{
  "model": "image denoising model",
  "horizontal_flip": true,
  "widths": [48, 96, 144, 192],
  "init": "kaiming_normal",
  "learning_rate": 0.0019,
  "max_precond_dim": 1024,
  "adamw_lr_other_params": 0.0022,
  "ema_decay": 0.999,
  "decay_fraction": 0.3,
  "final_lr_fraction": 0.01,
  "warmup_steps": 7180
}
Rows from block 16, named by matrix and row number. Rows with one number belong to one channel. Each number is 128 + 32 x the weight over its row's rms, rounded and kept within 0 to 255. All counts start at 0. After the name is the row's rms in percent of the matrix's.
# convs0: first 3x3 conv (model.decb.1.2.convs.0.weight, 96x96x3x3), inputs 64-71, a 3x3 kernel for each
# convs1: second 3x3 conv (model.decb.1.2.convs.1.weight, 96x96x3x3, transposed), outputs 64-71, a 3x3 kernel for each
convs0.0 076 [ 76 131 125 105 129 140 145 136 125 112 117 129 128 116 146 145 102 121 128 132 143 118 140 125 119 140 138 151 149 128 132 149 148 143 160 137  98 116 116 130 107 132 115 129 121 151 118 118 133 136 115 147 150 119 123 126 137 124 135 123 112 121 104  98 133 116 143 122 150 102 133 148]
convs1.0 074 [130 133 126  61  95 126 130 109 123 143 160 161  73  63 107 140 142 156 165 138 163  92 115 103 125 133 143 146 142 124 150 112 155 142 118 125 142  86 145 164 107 144 125 121 145 168  90 159 182 106 171 139 105  99 168 129 144 177 119 141 162 104  84 133 119 136 111 146 153 126 132  99]
convs0.1 117 [133 106 101 146  97 129 160  87  97 120 118 145 129 122  69 157 167 168 132 134  86 132 151 108 110  75  92 132 121 100 195 151 245 139 117 157 161 132 159  75 208 139 143 110  99 118  83 153  80 150  64 116 128 133 128 114 134 178 147 126 118  98 138 143 180 152 119  99 142 144 150 131]
convs1.1 096 [126 118  61 130 125 100 108 105 143 152 113 227 140 135 117  88  82  65 124 128 153 173 102  74 189 156 105 102 177 136  31  95 129 112 118  72 142 149 131 115  89 170  91  82 114 109 106 158 131 111 120 159 139 134 108 141 143 192 126 131 118 110 138 129 132  89 141 161 126 112 162 108]
convs0.2 089 [143 110 151 108 157 114 109 145 118 109 106 114 115 126 150 127 126 151 134 129 114 108 134  70 122 136  98 120 119 123  83  89 101 155 164 181 163 187 189 155 188 162 188 171 148  61 151 150 127  87 118  99 131 125 120  90 134 101  93 139 137 152 164 123  85 139 162 160 149 206 214 182]
convs1.2 090 [221 182 172 118 174 132  78  92 106 173 169 165 124 151 162 139  67 161 136 150  87 142 126 123 140  86 181 101 113 122 112 104 137 112 152 127 147 173 160 156 147 110 126 141  82  74  55 105 117 106  85 128  96 143 160 146 134 150 168 108 116 127 108 119  44 135 143 122 105 111 145 118]
convs0.3 112 [176 137 140 135 178 161 133 199 159 115  68 136 126 114 142 117  79  64 118  98  92 103 139 113 120 121  96 101  99  93 124 138 134 106 153 152 148 121 163  93 214 195 160 161 172 131 114 199 121 146 205 126 185 149 106  72  91 125 105  67 109  92 117 165 158 178 137 106 153 141 145 170]
convs1.3 095 [141  99  93 140 135 145 166 120  88 143 131 184 104 101 139 168  90 143  83 130  64 168 137 125 175 143 134 127  94  80  98  73 111 106  98 155 124  67 121 146  72 115 122 102  82  57 141 153  59  78 122  70 111  78 105 160 179  84 120 122  97  85 140 126  88  87 156  78  92 171 102  96]
convs0.4 111 [116 174 106 134 170  51 144 143 131 101 131 130 135 101 124 132 130 123 143 150 147 111 123 134 130 122 137 112 145 162  69 153 129 103 123  90 162 168 104 124 212 109 126 122 101 119 195  97 108 128 149 120 113 145 130 179 135 101 173 130  95 155 158 130 131 138 121 154 138 121 132 149]
convs1.4 071 [151 108 113 159 139 186 164 165 142 124 114 125 143 146 131 155 169 149  74 113  96 120  98  93 119 103  74 122 158 128  81  87  73  67  79 128 129  96 140  82  90 112 118  78 152 144 148 198 130 111 160 146 110 184  88 109  80 133 105  79 158 146 123 109 142 169 139 155 179 163 153 210]
convs0.5 157 [ 99 103 150 133 146 105 159 124 103 143 135 135 196 146 121 171 156 128 104 102 137 102  92 130 122 130 134 184 125 131 216 141 144 134 167 145 121 116 101 175 111 120 102 133 132 138 152 120 134 121  96 149 143 117 136 101 116 181 126 119 134 136 130 146 119 133 106  93 123 114 114 118]
convs1.5 108 [139  99 131 144 121 134  80 181  88  73  89 118 112 104 145 147 145 117 116 156 181 143 234 123 161 145 100 164 114 136 150  14 101  91 131 149 146 152 165 160  80 127 131  75 159 151 158 167 128 160 133 214 155 164 110 102 133 113 148 130 122 142 114 145 140 126  94 129 145 138 210 130]
convs0.6 088 [117 151 188 127 133 160 111 122 117 115 104 133 163 138 108 113  98 150 151 135 136 144 126 125 180 152 120 127 156 142  86 119 151 108 101 123 142 165 136 146 163 152 177 159 116  87 140  89 115  88 100 132  69 124 130 102 121 178 152 114 100 157 153 113 153 156  94  59  96 106  64  92]
convs1.6 112 [169 151 133 110 177 136 127 134 169 131 120  74 123 143  85 140 185 159  46  99  49 152 130 142 118 132 134 121 156  96 132 134 131 119 123 122 150  90 121 137 169 159 108 145 135 160 139 147 212 170 156 163 115 176 115  87 156 108 157 120 146 108 151 132 104 120 119  93  97 109 123 103]
convs0.7 100 [147 154 160  52  34 103 116 120 145 124 131 113 135 138 204 148 131 144 129 116 108 120 179 158 136 126 171 129 134 116 101 205 174  78 142 114  85 126 153 115 116 170  67 126 132 145 133 111  59  30  37  96 156 103 150 126 143 167  87  89 124 112  83 130 112 114 160 135  90 130 124  97]
convs1.7 088 [126 136 157  95 177 253 129 140 146 142 128 114  89 127  52  88 103 179  94 112 107 157 128 173 152 119 176  98  98 189 171 115 154 120  95 161 119 115 124 112 156 134  87 137 149 161 125 110 175 159 114 109 151 121 168 128 101 146 102  68  89 165 134 126 113  83 159 166  97 141 119 131]
convs0.8 090 [123 132  99 161 122 112  82  76 104  84 140 125 100 111  80 121 169 147 123 142 117 142 156 139 110 119 160 148 105  83 110 157 109  96 140 142 102 143  92 118  60 126 126 134 109 159 151 113 187 209 178 161 117 123 122 138 140 113 103 111 100 145  84 153 171  86 120 179 184  43 140 143]
convs1.8 111 [161 171 137 141  86 179 132 117 134 143 100 135 125 202 144 117  85 172  97 129 153  89 149 147 139 133 167 115 123 122 155 152 158 164 161 165 141 122 121 199  30 178  63 167 160 126 106 103 146 124 115 152  62 130 102 150 117 139 164 172 100 174 140 131  94 126 119  64 178 146  91 171]
convs0.9 091 [144 231 208 140 189 161 142 115 185 150  93 117 158 160 207  98 123 142 102 106 109 126 132 146 126 147 149  87 125 121  54  93 126 103  63 116 127 118 123 141  89 105 117 136 121 159 153 104 100 135 132 124  53  72  92 136 141 114 118 102 153 129  94  93 182 142 121 150 174 139 166 159]
convs1.9 106 [168 151 109 113  87 137 106 102 121  78  86 162 150 182  97  97 174 133 192  89 159 103 108 154 106 113 116 135 163 126 159 140 129 125 143 187 128 146 135 158  63 126 123  76 134 118 122  82 135 155 118 139 153 110 123 137 128 116 133 133  95 138 137 108 160  91 127 131 116 132  54 193]
convs0.10 085 [117 143 101  74 183 114 105 141 114  97 133 151  49 126 197  89 127 177 124 124 144 183 135 140 145 149 182 111 144 151  53  68  69  98  63  84 151 148 146  98 137 123 169 189 136 141 113  97 182 185 131 153 123  96  59 104 111  72  40 113 101  95 105 146  87  84 152 119 110 164 120 127]
convs1.10 105 [113 134 136 183 144 148 104 144 198 206 172 146 159 109  79 126  82  71  93  94 166 101  50 121 138 107 109 165 157 168 176 145 171 167 185 177 120  83  56 144  87  71 147 162 141 158 113 155 156  95 117 126 120 152  92 134  88 136 148 155 116 109  79 108 111  83 140 114 130 129  95  51]
convs0.11 093 [146 102 126 126 185 115 122 140  99 121 174 135  80 119 117 146 128 149 124 125 147 106  70 118 120  76 145 149 140 100 151 154 106 126 124  95 154 115 135 159 131 140 121  99 134 152 116 137 105 163 120 136 124 114 153 121  84 164 155  94 133 123  87 144 154 111 131 100 135  88  90 191]
convs1.11 125 [141 122 107  97 112 127 112 132 121 114 131 125 143 165 149 141  73 126 129 174 140 188 171 140 135  50 173 108 133 144 106  99 128 101 139 126 147 131 137 100 126 123 112 131 176 134 144 107  82 121 111  95  89 146 154  91 164 167 123  94 148 140 113  61 176 146 138 140  83 138  55 107]
convs0.12 104 [138 153 161 178 134 216 122 113 188 129 119 170 152 147 191 121 121 112 112  99 106 139 161 134  96 129 172  94 130 129   4 122 138  51 149 112 110 118  82 150 128 152 136 122 153 159  89 161 209 112 237 206 112 140 131  96  99 125  59 131 157 132 104 146 122 107 128 117 107  78 113  90]
convs1.12 086 [ 95 155 100 139 143  56 108 167 102 135 117 126 118  83  67 154  98 158 126 143  92 118 103 154 104 139 124 123 144 123  37 154 250 137 135 163 101 101 158 175 137 175 136 112 159 103 151 118 113  97  66 142 137 103 100 172 173  78 176 172 132 166 168 130 137 164  50 131 135  90 147 179]
convs0.13 092 [146 117  96 100 167 145  88 167 144 120 112 143 143 137 147 134 134 113 140 135 123 120 105  81 103 140 150  93 129  99  54 105 103  63 166 115 137 135 155 114 148 133 119 144 110 100  86  77 100 118 124 117 136 169 127 129 110 105 119 135 150 186 203 109 119 127 112 131 161 168 195 175]
convs1.13 099 [156 152 194  83 123 129 102  99 142 100 127  88  99 126 120 117 130 194 132 185 118 134 169  94 160 195 122 198 134 184 165 141 196 172 184 180 166 115  92 125  69  83 138 115 104  94 132 169 127 108 165 154 139 153  94 124 116 149 197 156 162 162 163 121 122  94 177 148 105  96 115 153]
convs0.14 089 [147 116 109 131 105 121  83 129 139 169 167 145 122 125 108  81 120 175  90 156 111 117 108 106 142 119 174 136 142 133 153 130 130 107 143 133 164 167 171 175 191 168 133 147 182 113 132 126 112  88 121 150  98  96 172 169 145 153 128 161 121 124 123 119  93 152 130 149 172 194 220 195]
convs1.14 092 [152 149 155 142 172 120 146 181 106 170  76 113 197 165 113 116  73 103 143 147 145 137 172 101 117 153 135 118 173 173 102 124 138 160 142 102 113 126 174 140  93 134 145  65 108 139 111 121 167 119 116 164  79 130 111 135 134  92 143 161 108 108  93 105 111 132 134 151  91 131 162 105]
convs0.15 087 [ 67 165 206 134 173 225  72 138 201 115 112 163 107 128 208 138 109 100 161 138 177 147 160 204 171 111 172 139 160 144 181 146 130 163 114 131 186 134 159 130 102 101 185 138 104  98 140 116 115 143 124 113  87 104 127 125 152 125 131 117  75 113 109 148 139  87 148 171 100  97 103  99]
convs1.15 103 [128 136 167  86 138 182  51 160 201  86 121 143  60  95  59  96 114  64 112 127 124  94 144 123 104 108 168 117 141 125 159 128  74 128  79 141 128  82 147 103  79 110 118 117 155 122 175 138 106 153 145 126 124 108 104 113 140  37 144 153 127 133 117 165 112 124 131 149 130 170 163  93]
convs0.16 094 [147 118 100 164 154 133 150 136 135 170 111 154 124 124 160 177 146 144  81 119 165  41  87 187  80 104 111 165 133 119 204 142 139 255 155 195 133 127 100 176  89 136 147 135 137 153 148 109  89 166 122  58  66 135 140 105 121 204 143 159 123 146  67 134 123 141  92 111 111  91 118 132]
convs1.16 118 [ 77 123 132  72 114 112  75  89  79  96 101 104  36 108 123  69 117  97 137  94  90  98 126 175  96 128 101 102 109 109 115 117  86 115 174 106 100 124 167  80 168 128 146 113 106 141 165 163 134 118 164 129 105 104 161 129 130 152 161 153 169 101 219 157  78 139 140 133 160  97 123  89]
convs0.17 099 [155 164 125 102 177 152 157 135 171 141 152 168 119 168 132 120 138 170 154 133 138 132  96 119 173 131 169 141 104 127 255 185 133 204 157 160  92  77 116 107 138 113  62  72  41 140 140  88  82 193 133 109 127 101 145 127 154 132 110 143 142 138  96 124 125 112 124 163 117 110 119 124]
convs1.17 099 [119 105  99 109 145 132 107 151 154 136 125 120 119 151 105 121 121 140 168 138 185 149 104 146 152 113 191 102  71 125 101  74 169 104  69 135 137 100 181 162  61 158 120  83 123 195 110 139 207 105 171 174 107 152 182 112 126 114 108 122 145 143 104 153 122 140  98  85  78 117 100  89]
convs0.18 171 [140 139 160 139 135  11 120 155 155 151 145 125 132 138 136 137 149  28 136 139 138 139 152 146 135 128 136  90 163 150   0 152 116  37 138 142  93 176 125 143 110 109 121 116 109  65 154 136  70 167 159 110 121 139 104 148 113   0 121 114  70 112 133 127 140 141 125 143 134 132 129 142]
convs1.18 086 [130 115 124 151 146 142 131 124 168 127 108 132 105  99 111 121 149  96 157 129 173 154  83 186 136  66 125 136 130  95  87  84  52  53  60  34 132 122 169  95 141 132  89 133 142 136 158 132 124 143  98 123 112 101 122 112  82 144  26  76 154 100 137 169 144 166 147 114 137 150 153 159]
convs0.19 091 [132  77 101 149 122 100 137 153 127 114  92 158 153 111 131 146 147 134 134 105  81 127 188  77 128 136 136  82 104 101 141 118 123 160 157 156  88  91 118 135 116 142 142 121  98 127 132 155 154  95 104 129 118 140 144 150 168 143 115 126 124 162 158 140 132 132 144 202 153 120 183 146]
convs1.19 097 [135  70  72 149 159  81 169 196 145 142  58 128 146 113 102 185 158 157  90  70  42 106 111 125  97 125 146 113  82 149 130 139 158  93  64 129 120 100 140 125  76 131 132 136 122 121 122 140 109 118 197 111 117 186 146 179 142 117 153 147 142  94 113 116  79 103  98  65 127 160 170 160]
convs0.20 104 [118 135 132 162 158 110 146 103 171 148  87 165 130 113 143  89 134 142 153 126 148 119 160 123  83 183 148 190 156 123 126 150 159 125  90 165 136 121 109 153 129 146 159 124 117 109 166 139 108  82 134 101 114 137 126 130 129  38  96 175  76  99 162 128 117 150  97 144 199 103 135 155]
convs1.20 092 [172 152  98 194  84  71 117  98  80  79 168  73  81 190  73 127 169  84 133 114 180 213 107  80 178 146  42 125 146 183 133 112 139 154  71  87 136 129 118 201 132 110 188 146  81 106 140 154  87 101 151  95 108 138 145 144 146  98 133 187 162 120 142  93 143 161  97 108 114 108 106  73]
convs0.21 092 [ 87  89 110 105  95 116 135 149 161 122 122 159 118 135 157 106 139 196 144 136 151 147 160 189 167 188 168 100 140 178 120 126 161 107 150 157 132 139 127 132 149 132 166 154 145 127 120  87 125 126 141 161 141 134 151 119 165 164 154 132 125 132 156 146 148 138 136 152 139 170 213 167]
convs1.21 109 [ 81 101  89 113 125  69 111  93 127 108 181 149  96 124 168 140 154 136 142 127  96 123 113 123 154 124 181 160 113 138 106  59 166 122  99 177 151 134 168 149 134 140 110  99 119  84  98 132 116 136 128 124 166 109  98 189  94 121 144 112 130 117 109  91 154 103 107 157 129  62 112 114]
convs0.22 096 [149 159 103 139 108 131  97 139 166 116 146 122  97 138 156 101 112 101 132 111 137 145 135 130 107 120 107  88 127 122  87 102 121 102 100  73 134 126 131 118 115 102 139  64  98 177  83 128 202 148 166 129 111 152 115 139 116 109 132 123 123  87  84 103 134 118 120 149 107  69  53  81]
convs1.22 115 [123  98 104  95 169 127 180 139 115  67 109 112 133 155 124 136 112  88 122 143 150 150 130 122  82 138 163 107 151 153 126 210 141 111 118  88 131 153 155 143  95  71 154 137 135 120  64 138 106 139 115 116 125 142 137 123 127  95 136 150 128 106 131 145 153 183 160 148 124 152 100 109]
convs0.23 098 [135 122 137 118 104 121 109 150 130  95 113 110  72 112 238 100 113 166 175 145 183 146 120 167 137 166 160 126  85 119 118  94 115 127 122 143 130 150 112 171 135 129 170 172 133 133 145  70 121 154  72  53  97  55 125 139 126 134 123 154 112  96  55 151 122 129 112  79 145  70  88 115]
convs1.23 095 [164 117 156 184  88 184 189 115 172 122 135  77 113 116 165 154 196 151 114 142 132 157 152 114 112 131 171 164 106 142 134 156 183 170 140 104 111 139 108 116 101 132 180 125 147 147 143 153 116 102  99 179 176 130 102 132 170 107  88  99  96 110  95 152 165 191 167 133 138 111 155 157]
convs0.24 088 [107 113 122 117 126 132 114 133 202  98 146 142  96 114 132 116 162 119 138 129 121 123 111 111 105  95 124  98 106  93 133 176 154 114 163 133 152 147 143 103 192 138 149 197 151 140 141 124 158 195 170 110 133 118 146 122 109 167 155 148 138 125 161 165  65  30 202 185 115 154 179 120]
convs1.24 097 [114 167 124 160 166 137 148 124 116 142 124 168 118 120 159 124 151 142 133 101 106 141 109 162 141 138 107 145 163 116  93  84 130 162 122  79  90 114 141 122  77 164 111  88 108 121 116  75 135 118 129 179 146 122 108 117  93  83 134  85 156 159  94 172 158 114 150 119 143 176 158 130]
convs0.25 089 [156 126 134 193 143 148 128 153 164  63 160 170 207 143  87 142 135 128 152 133 127 143 131  83 157 130 109 144 149 131 123  93 109 148  91 130 124 127 115 161 138 148 130 134 136 105 126 124 116 136 157 123 108  79  95 116  86 103  78  93 153 131 124  71  93 105  97 135 143 141 150 164]
convs1.25 109 [129 168 121 146 200 123 197 150 136 103 121 160 102 130 114 139 125 153 197 120 111  89  88 141 113 181 177 150 167 117 137 172  89 131 136 106  90 148  86 105 143  59  81 138  85 132  92 119 117 106 119 110 154 141 145  89 116 167 147 165 114 135  84 131 143 122  99 161 107 141 151  94]
convs0.26 094 [132 145 132 136 122  73 145 114 130 122 113 163 122 144 122  75 154 118 143 104  95 152 134 132 151 101 132 119 151 137  95 129 127  98 128  84 128 128 115 124 191 152 113 151 121 121 115 117 120 152 125  98 144 110 127 136  98 107 186 136  82 171 158 135 147 145 154 164 134 120 101 104]
convs1.26 113 [155 145 148 184 180 124 133  89 136  98 128 155  99 118 165 106 165 152 139 111 173 119 155 140 140 161 174 139 149  94 149 115  89 139 127 113 134 140 131 176 171 118 214 205 164 103 132 137 131 167 129 148 199 141  99 128 151  96 102 114 112 100 122 146 159 163  86  43 110  75 112 146]
convs0.27 127 [119 125 126 108 117 129 110 129 102 119 126 140 169 149 238 144 101 154  81  91 112 121 135 111 132 139 126 120  99 115 255 139 133 168  99 113 175 156 183 185 126 150 146 151 191 142 139 127 123  21 156 118 123 135  90  80 114 200 105  78 129 124 132 161 114  98 154 150 110 152 126 175]
convs1.27 093 [117 160  70 107 202 120  99 175  80  62 120  83  36  87 119  78  56 142  98 111 106  70 181 121  97 147 179  88 127 117 115 114  74 105 136 107  81  82  98 109 128 103  62  91  95 121 172 153 100 151 115 110 136 167  66 109 113  98 108 115 116 152 140 181 170 172 135  91  73 174 158 162]
convs0.28 095 [128  97 107 153 146 125 123 104 105  99 148 125  87 144 133 103 112 117 129 139 126 124 106 107 138 155 148 135 123 136 123 133 141 156  94 107 119 107 165  93  85  86  79 114  91 187 157 128 212 111  65 123 115 100 138 161 162 123  71 101 159 176 131 177 205 159 145 167 133  71  61  92]
convs1.28 108 [174 185 116 136 131 129 164 150 118 164 182 137 122 115 178 130  66 113 187 151 147 159 121  97 175 143 167 110 167  96 141 242 163 126 112 148 159 190 112 136 100 129 200 136 111 119 143  84  57 146 194 107 133 113 110  62  99 137 155 121  75 126 142 154 144  79  86 136 162 112  70  98]
convs0.29 086 [165 115 140 122  86 125 146 117 153 116 115 127 146 140 124 113 132 131  74  74 127  79  81 150  82 110 147 129 141 123 133 140 134  95 105  99 175 114 116 151 162 140  89 104 122  81 106 142 103 136 156 116 121  81  69  93 122  92 127 128  87 142  74 186 142 150 162 168 140  72 162 125]
convs1.29 099 [120 162 126 109 147  85 123 152 130 135 101 106 113  87 101  91 126 151 143 144  99 136 127 119 136 200 141 157 132  90 117 144 126 146 123 144 155 106 153 161  82 169 135  77 161 141 137  95 137 102 139 136  95 176 134 115 145 134 131 164  92 162 151 155 127 116 130  86 119 150 104 160]
convs0.30 094 [121 134 142 124  95 137  99  96  91  99 138 166 129 133 164 128 117 143 117 129 101 148 134 127 153 196 114 111  73  67  76 100 107 161 153 129 113 161 102 126 116 116  90 148 108 179 127  94 177 181 115 160 124 128 138 103 122 121  74 128 148 102 141 162 208 216 128 171 173 130 176 117]
convs1.30 096 [142 129 106 142 137 144 137 121 126 134  86  69 148 137 115 147 116 116 115  51  68 145 134  66 152 175 140  99 139 130 125  73 135 104 110 122  93  78  96 144  67 110  71 118 112 133 107 105 129 108 151 172 113 184  98 139 111 121 168 125  97 107  81 168  88 121 113  34  88 113 117  85]
convs0.31 103 [193 204 155 103 188 165 125 109 111 124 135 176 106 106 181 113 111 193 103 137 128 102 134 139 108 155 122  94  95 105 255 144 142 188 176 178 101 103 117 135 189 121 113 114  87 140 112  87 106 153 140 162 149 108 109 132 112 234 165 119 149 162 141 119 138  76 100 126 114  99 107 147]
convs1.31 119 [138  97 120 145 122 109  84  90  82 138  97 165 123 155 110  75 180 129 116 165 101 176 129 116 225 146 136 146  90 144 125  90  73 129 106 113 124  79 159  89  84 133 165 135 133 117  95 115 159  88 102  94  96  68 110 144 100 109  95  88  52 120  98 163 171 166 152 113 169 116 103 153]
convs0.32 088 [125 141 135 144 123  97 158 144 155 134 126 104 131 119 173 109 114 141  48 118 113  96  92 121  78 128 106 178 155 156 125 149 203 172 132 148 152 135  68 143 154 132 159 103 115 123 140  96 209 167 117 150 140 157 142  97 130 121  93 123 123 108 112 108 133  93 174 135  36 242 216  88]
convs1.32 103 [ 86 179  99  98 130  85 124 126 144 115 146 156 183 128 139 110 135 146 202 179 112  67  83 133  81 133 142 120 146 122  69 105 103 131 107 149 171 200 194  52 107 144 101  89 117  85 110 146 104 113 104 152 158  81 150 128 124 145 116 173 115 116 158 110  63  92 195  97  84 179 128 122]
convs0.33 093 [131 109 131 115  80 145 164 127 140 148 115 113 130 118 165 140 139 119 130 128 110 153 141 106 147 118 127 139 153 134  58 139 135  64 138 104 108 150 134 131 188 205 185 220 205  97 156 170 100 108  79 129  88  79 172 202 199 128 150 162  94 138 142 136 158 163 116 157 141 126 108 104]
convs1.33 093 [ 79 138 147 116  66 147 142 154 152 137 163 149 126 156 144 133 130 125 159 140 117 143 167 127 125 101 160 103 117 141 134 181 178  99 122 133  72 133 126  43 172  94  91 184 158 156 169 131 117 162 131 139 194 100 139 124 132 135  91  89  70  49  62 140 118 131 123  70 133  76 116 105]
convs0.34 095 [150 153  94 167 142 117 136  89 122 133 144 142  95 108 113 147 150 152 143 107 112 126  86  63 129  97  79 128  91 116 165  96 148 198 118 158  51  97 111 108 185 145 107  76 131 141 200 133 118 174 146 113 177 146 120 101  62 130  88 136 127 115 125 120 111 119 136 150 125 160 110 142]
convs1.34 121 [106 156 109 116 149 103 113 129 150 154  98 135 163 118 148 145 104 113 145 164 166  99 206 122 136 159 104 159 135 142 113 126  85 116 162 131  86 134 148 114 128 121  76 140 134 161 120 136 130 136  92 114 133 114 108 116 131 126  86 136 118 142 134 150 139 174  88 149 164 102 159 146]
convs0.35 108 [ 99 146  80 119 130 135  94 184 139 122  34 102 143 110 127 103 139 161 140 139  95 119 134  74 141 146 115  90 174 137  78 137  52 106 128  96 138 181 108 151 135 129 109  92 152 133 165 107 103 161 132 132 131 145 120 176 129 133 124  98  54 151 122 137 155 130 109 127 125  73  91  75]
convs1.35 095 [104 103 144 151 125 144 170 125 142 106  85 113 177 117 117 146 112 103  93 103 127 195 115 151 196  85 135 147 135 137 118 117 119 116 133 164 116 146 159  79  81 209 173  85 144 121 141 137 121 118 168 104 106 169 101 125 100 118 132 127 118  82 121 110 130 133  94 161 116  58 114  68]
convs0.36 096 [ 86 129 149 175 136  86 145 140 149 127 145 123  94  83 137 116 138 170 112 147 165  90  99 139 101 113 115  99 156 168  82 116 101 131 131 130 142 150  74 145 119 126 133 175 151 152  72 146 105 117 151 107  84 121 100 139  72 109 130 100 117 134  96  89 125 116  96 137 136 111 147 130]
convs1.36 106 [102 181 157  68 140  93 153 157 141 132 146  88 143 151 103 145  74  70 137 134 148 143 106 112 193 114 109  77 166  92  26 164 137 118 126 126 106 115  78  78 142  58  88 171 111 164 100 117 161 108 157 137  82 109 148 154 138 136 140 198 145  84 139 147 127 115  88 120 117 163 132 112]
convs0.37 088 [166 187 131 170 148 143 126 167 168 162 142 100 122  90 101 136 124 137 135 166 111 155 157  96 143 170 106 126 119 111 176 151 120 185 145 151 158 194 158 137 182 140 132 122 137 139 123 129 187 120 141 183 166 127 137 161 104 159 161 110 174 132 122 101  95 106 109 159 133 186 160 138]
convs1.37 099 [189 153 117 133 107  69  51  84  68 152 164 206 127 114 121 174  56 129 121 120 110  85 137 109  79  89  46 119 131 141 120 119 111 186 123 150 100  69  89 149 111  84 138  68  38 110  95  24 139 119 132  75 101  91 114 101 130 150 120  99 190 182 124 153 106  70 134 170 181 112 194 142]
convs0.38 092 [119 118 135 168 120 141 152 111  93 174 114 165 155 110 180 188 108  92  73 101 103  97 133 151 110 130 142 124 111 130  85  89 108  79 117 120 106  77  90  55  64  83 124 105  94 125 156 147 206 106  58 134 109 124 120 140 142 131 119  76 122 101 120 166 129 166 118 122 128  89 160 148]
convs1.38 112 [163 108  91 155 137  96 120 120  97  86 135 115  79  58 123 136 164 131 101 159 131  89 128 141 111  96 109 159 107 122 144 108 169 156 157 159 135 154  83 110 149 102 133 142 105 142 106 135 152  67 140 131 114 145 107 177 121 122 145 105 126 186 107 144 124 109 155 168 131 122 120  75]
convs0.39 087 [112  71 151  80  74 149 155 166 160 104 152 140 143 179 126 120 130 103 121 169 111 126 174 116 133 166 131 104  96 116  88 156 128 138 179 136 184 211 205 166 145 152 153 117  91  85  37  93 109  68 127 114  59  42 187 185 133 119 131 123 151 119 157 103 131 101 133 153 135 111 110 123]
convs1.39 092 [105  65 133 125 107 155 172 112 168 152  92  98 115 137 165 119 117 159 106  70  99 140 117 164 135 197 159 117 134 143 121 132 117  64 163 128 193 160 169 162 108  97  78 116 129 140 146 107 128 124  94 160 125 128  76 150 119 119 115  98 133 146 107 163 110 129 113  60 107 110 147 118]
convs0.40 095 [117 152 127  88 169 104 107 154 126  93 129 137 145 132 101  74 113  46  93 100  85 111  84  48  75  57  59 105 122 124 160 208 203 100 114 203 151 136 131 132 122 144 114 171 161  90  87  78  77 153 173 105 176 191 124  97 143  80  33 121 129 121 162 179 124 111 144  89 107 162 144 151]
convs1.40 121 [ 79 133 100 107 112  94 103 120 102 130 131 201 176 167 147 167 129 138 123 161 150 175  72 113 160 155 151 151 119 130  62  99 142 169 153 109 115 133 131  61 147 103 141 107 116  98  73  67 127  95 117 116 123 150 135 135 136 102 110 170 190 150 135 119 143  95 106  72  88 127 120 177]
convs0.41 095 [132 141 148 137 185 169 155 119 150 113 144 164 136 172 138 102 176  86 168 159  94 125 138 113 132 143 130  62  94 122  54  97 115 116 116  68 120 126 156 138 178 166 203 218 189 123  90 102 139 175  67  78 106 104 112 130 132  77  90 144  88 108 113 104 184 116 147 145 113 137 121  86]
convs1.41 097 [163 121 129 148 104 127  95 169 129 159  97 168 130  96 106 100 128 119  92 113 161  95 139 182 129 139 175 168  49 135 139  94 114  95 190 156 117 108 124 153  94 175 130  93 176 127 149  87 104 144  90 139  61 125 125 115 138 138 177 108 132 192 113 139 146 175 102 152 117 103  98 155]
convs0.42 098 [175 108 158 150 141 150 138 138 149 111 123  99 141 124 221 127  95 154  93 122  95 123 120 122  87 112 118 172 154 130 124 128  99 106 100  90 131 120 130 189 135 108 193 142  91  92 145 122 136 148 124 139 154 129  94 105  67 130 117 123  82  82 109 140 153 123 113 147 164 123 130 175]
convs1.42 097 [154 103  88 134  91 117 164 110 179 113  93  85 137 110 114 151 167  65 161 137 148 120 153 146  65 134 118  74  72 107  93 128 148 139 236 109  81 139 141 100 124 140  88  83 155  89 106 168 100 100 150 109 172 185 129 164 161 176 164 141 163 169 129  99 106 142 129 121 148 124 166 186]
convs0.43 096 [100 151 127 117 101  62 176  78  76  86 125 152 108 129 101  85 129 153 131 123 142  72  84  74 135 108 115 165 175 131 213 111 138 193 189 154 184 143 151 181 183 155 155 153 143  82 104 103 108  99 123  83 135 121 114  70 140 150 114 113 169 134 145 131 131 117 120 101 110 125 164 148]
convs1.43 115 [130 104 100 110 133 135 117  77  74 124 117 113 142 131 134 170 145 182 162 137  93 191 136 182 103 145  97 161 165 168 102  78 123 184 130 131 126 164 140 101 125  97 122 123 112 127 174 145 122 164 164 105 158 141  84  62 107 106  58  99 106 142 155 146 204 148 189  80 119 151 214 148]
convs0.44 093 [108  51 107 132 151 141 189 219 154 127 138 240 162 127 144 113 133  83 126 132 149 140 127 141 131 133 167 161 148 184 183 175 126 168 146  95 111 133 108 111 129 124 115 156 120  93  43  26 136 183 130 146 148 101  90 137  64 129 140 129 133 126 142 118  95 105 158 156 120 127 149 122]
convs1.44 098 [118  83 131 126  80  87 127 168 169 151 166 107 133 112 149  34  73 108 119 136 143 140 133 111  66 162 103 207 144  94 134 145 113 110 129 151 140 119 114 166 197  97 101 160 141 114 148 129 127 145 159 143 141  97 122 116 158 113 128 139 135  91 147 151 112 158 165  46  65 136 161  71]
convs0.45 144 [124 132 125 138 143 147  98 126 118 125  78 124 141 115 130 110 129 155 130 106 133 113 120 126 127 134 130 102  76  87 151 167 179 104 146  78 101 116 114  66 247 108 141 138 125 106 118 169 119 224 102 117 145  83 129  93 123 160 137  84 123 107  97 139 166 142 135 121 153 136 141 163]
convs1.45 096 [141 126 102 119  93 146 121 167 108 123 129 126 114 139  89 156 114 102 129 118 130 148 117 182 152 112 169  98 113 118  52  72 108 120 100 124 128 131 180 122 133 154 146 113 115 106 129 101 129 121 103  72 130  66 135 121 109 123 106 118 201 173 171 143 125 133 137 137 152 205 163 184]
convs0.46 090 [132 165 118 123 154 166  67  96 126 116  97 154   0   0  37 123 113 119 146 150 152 137 179 191 145 160 155 149 151 155 152 124  50 141 148 101 138 144 120 141 126 123 173 129 117 117 131 120 175 175 141 144 122 116 112 106 113 157  99 130 130 103 137 159 146 112 130 160  88 137 147 137]
convs1.46 086 [101 120 195 112  74 162  62 125 147 160 131 113 194 218 255 102 119 165  75  98 169  81  86  81 163 135 148 148 117 110 173 133 105 102 109 124  78 156 143 152 157 189 157 144 138 158  59 128 167  99 156 132 120 138 154 157 126  55  99 152 171 146 111 177 144  80 113  94 171 161 154 136]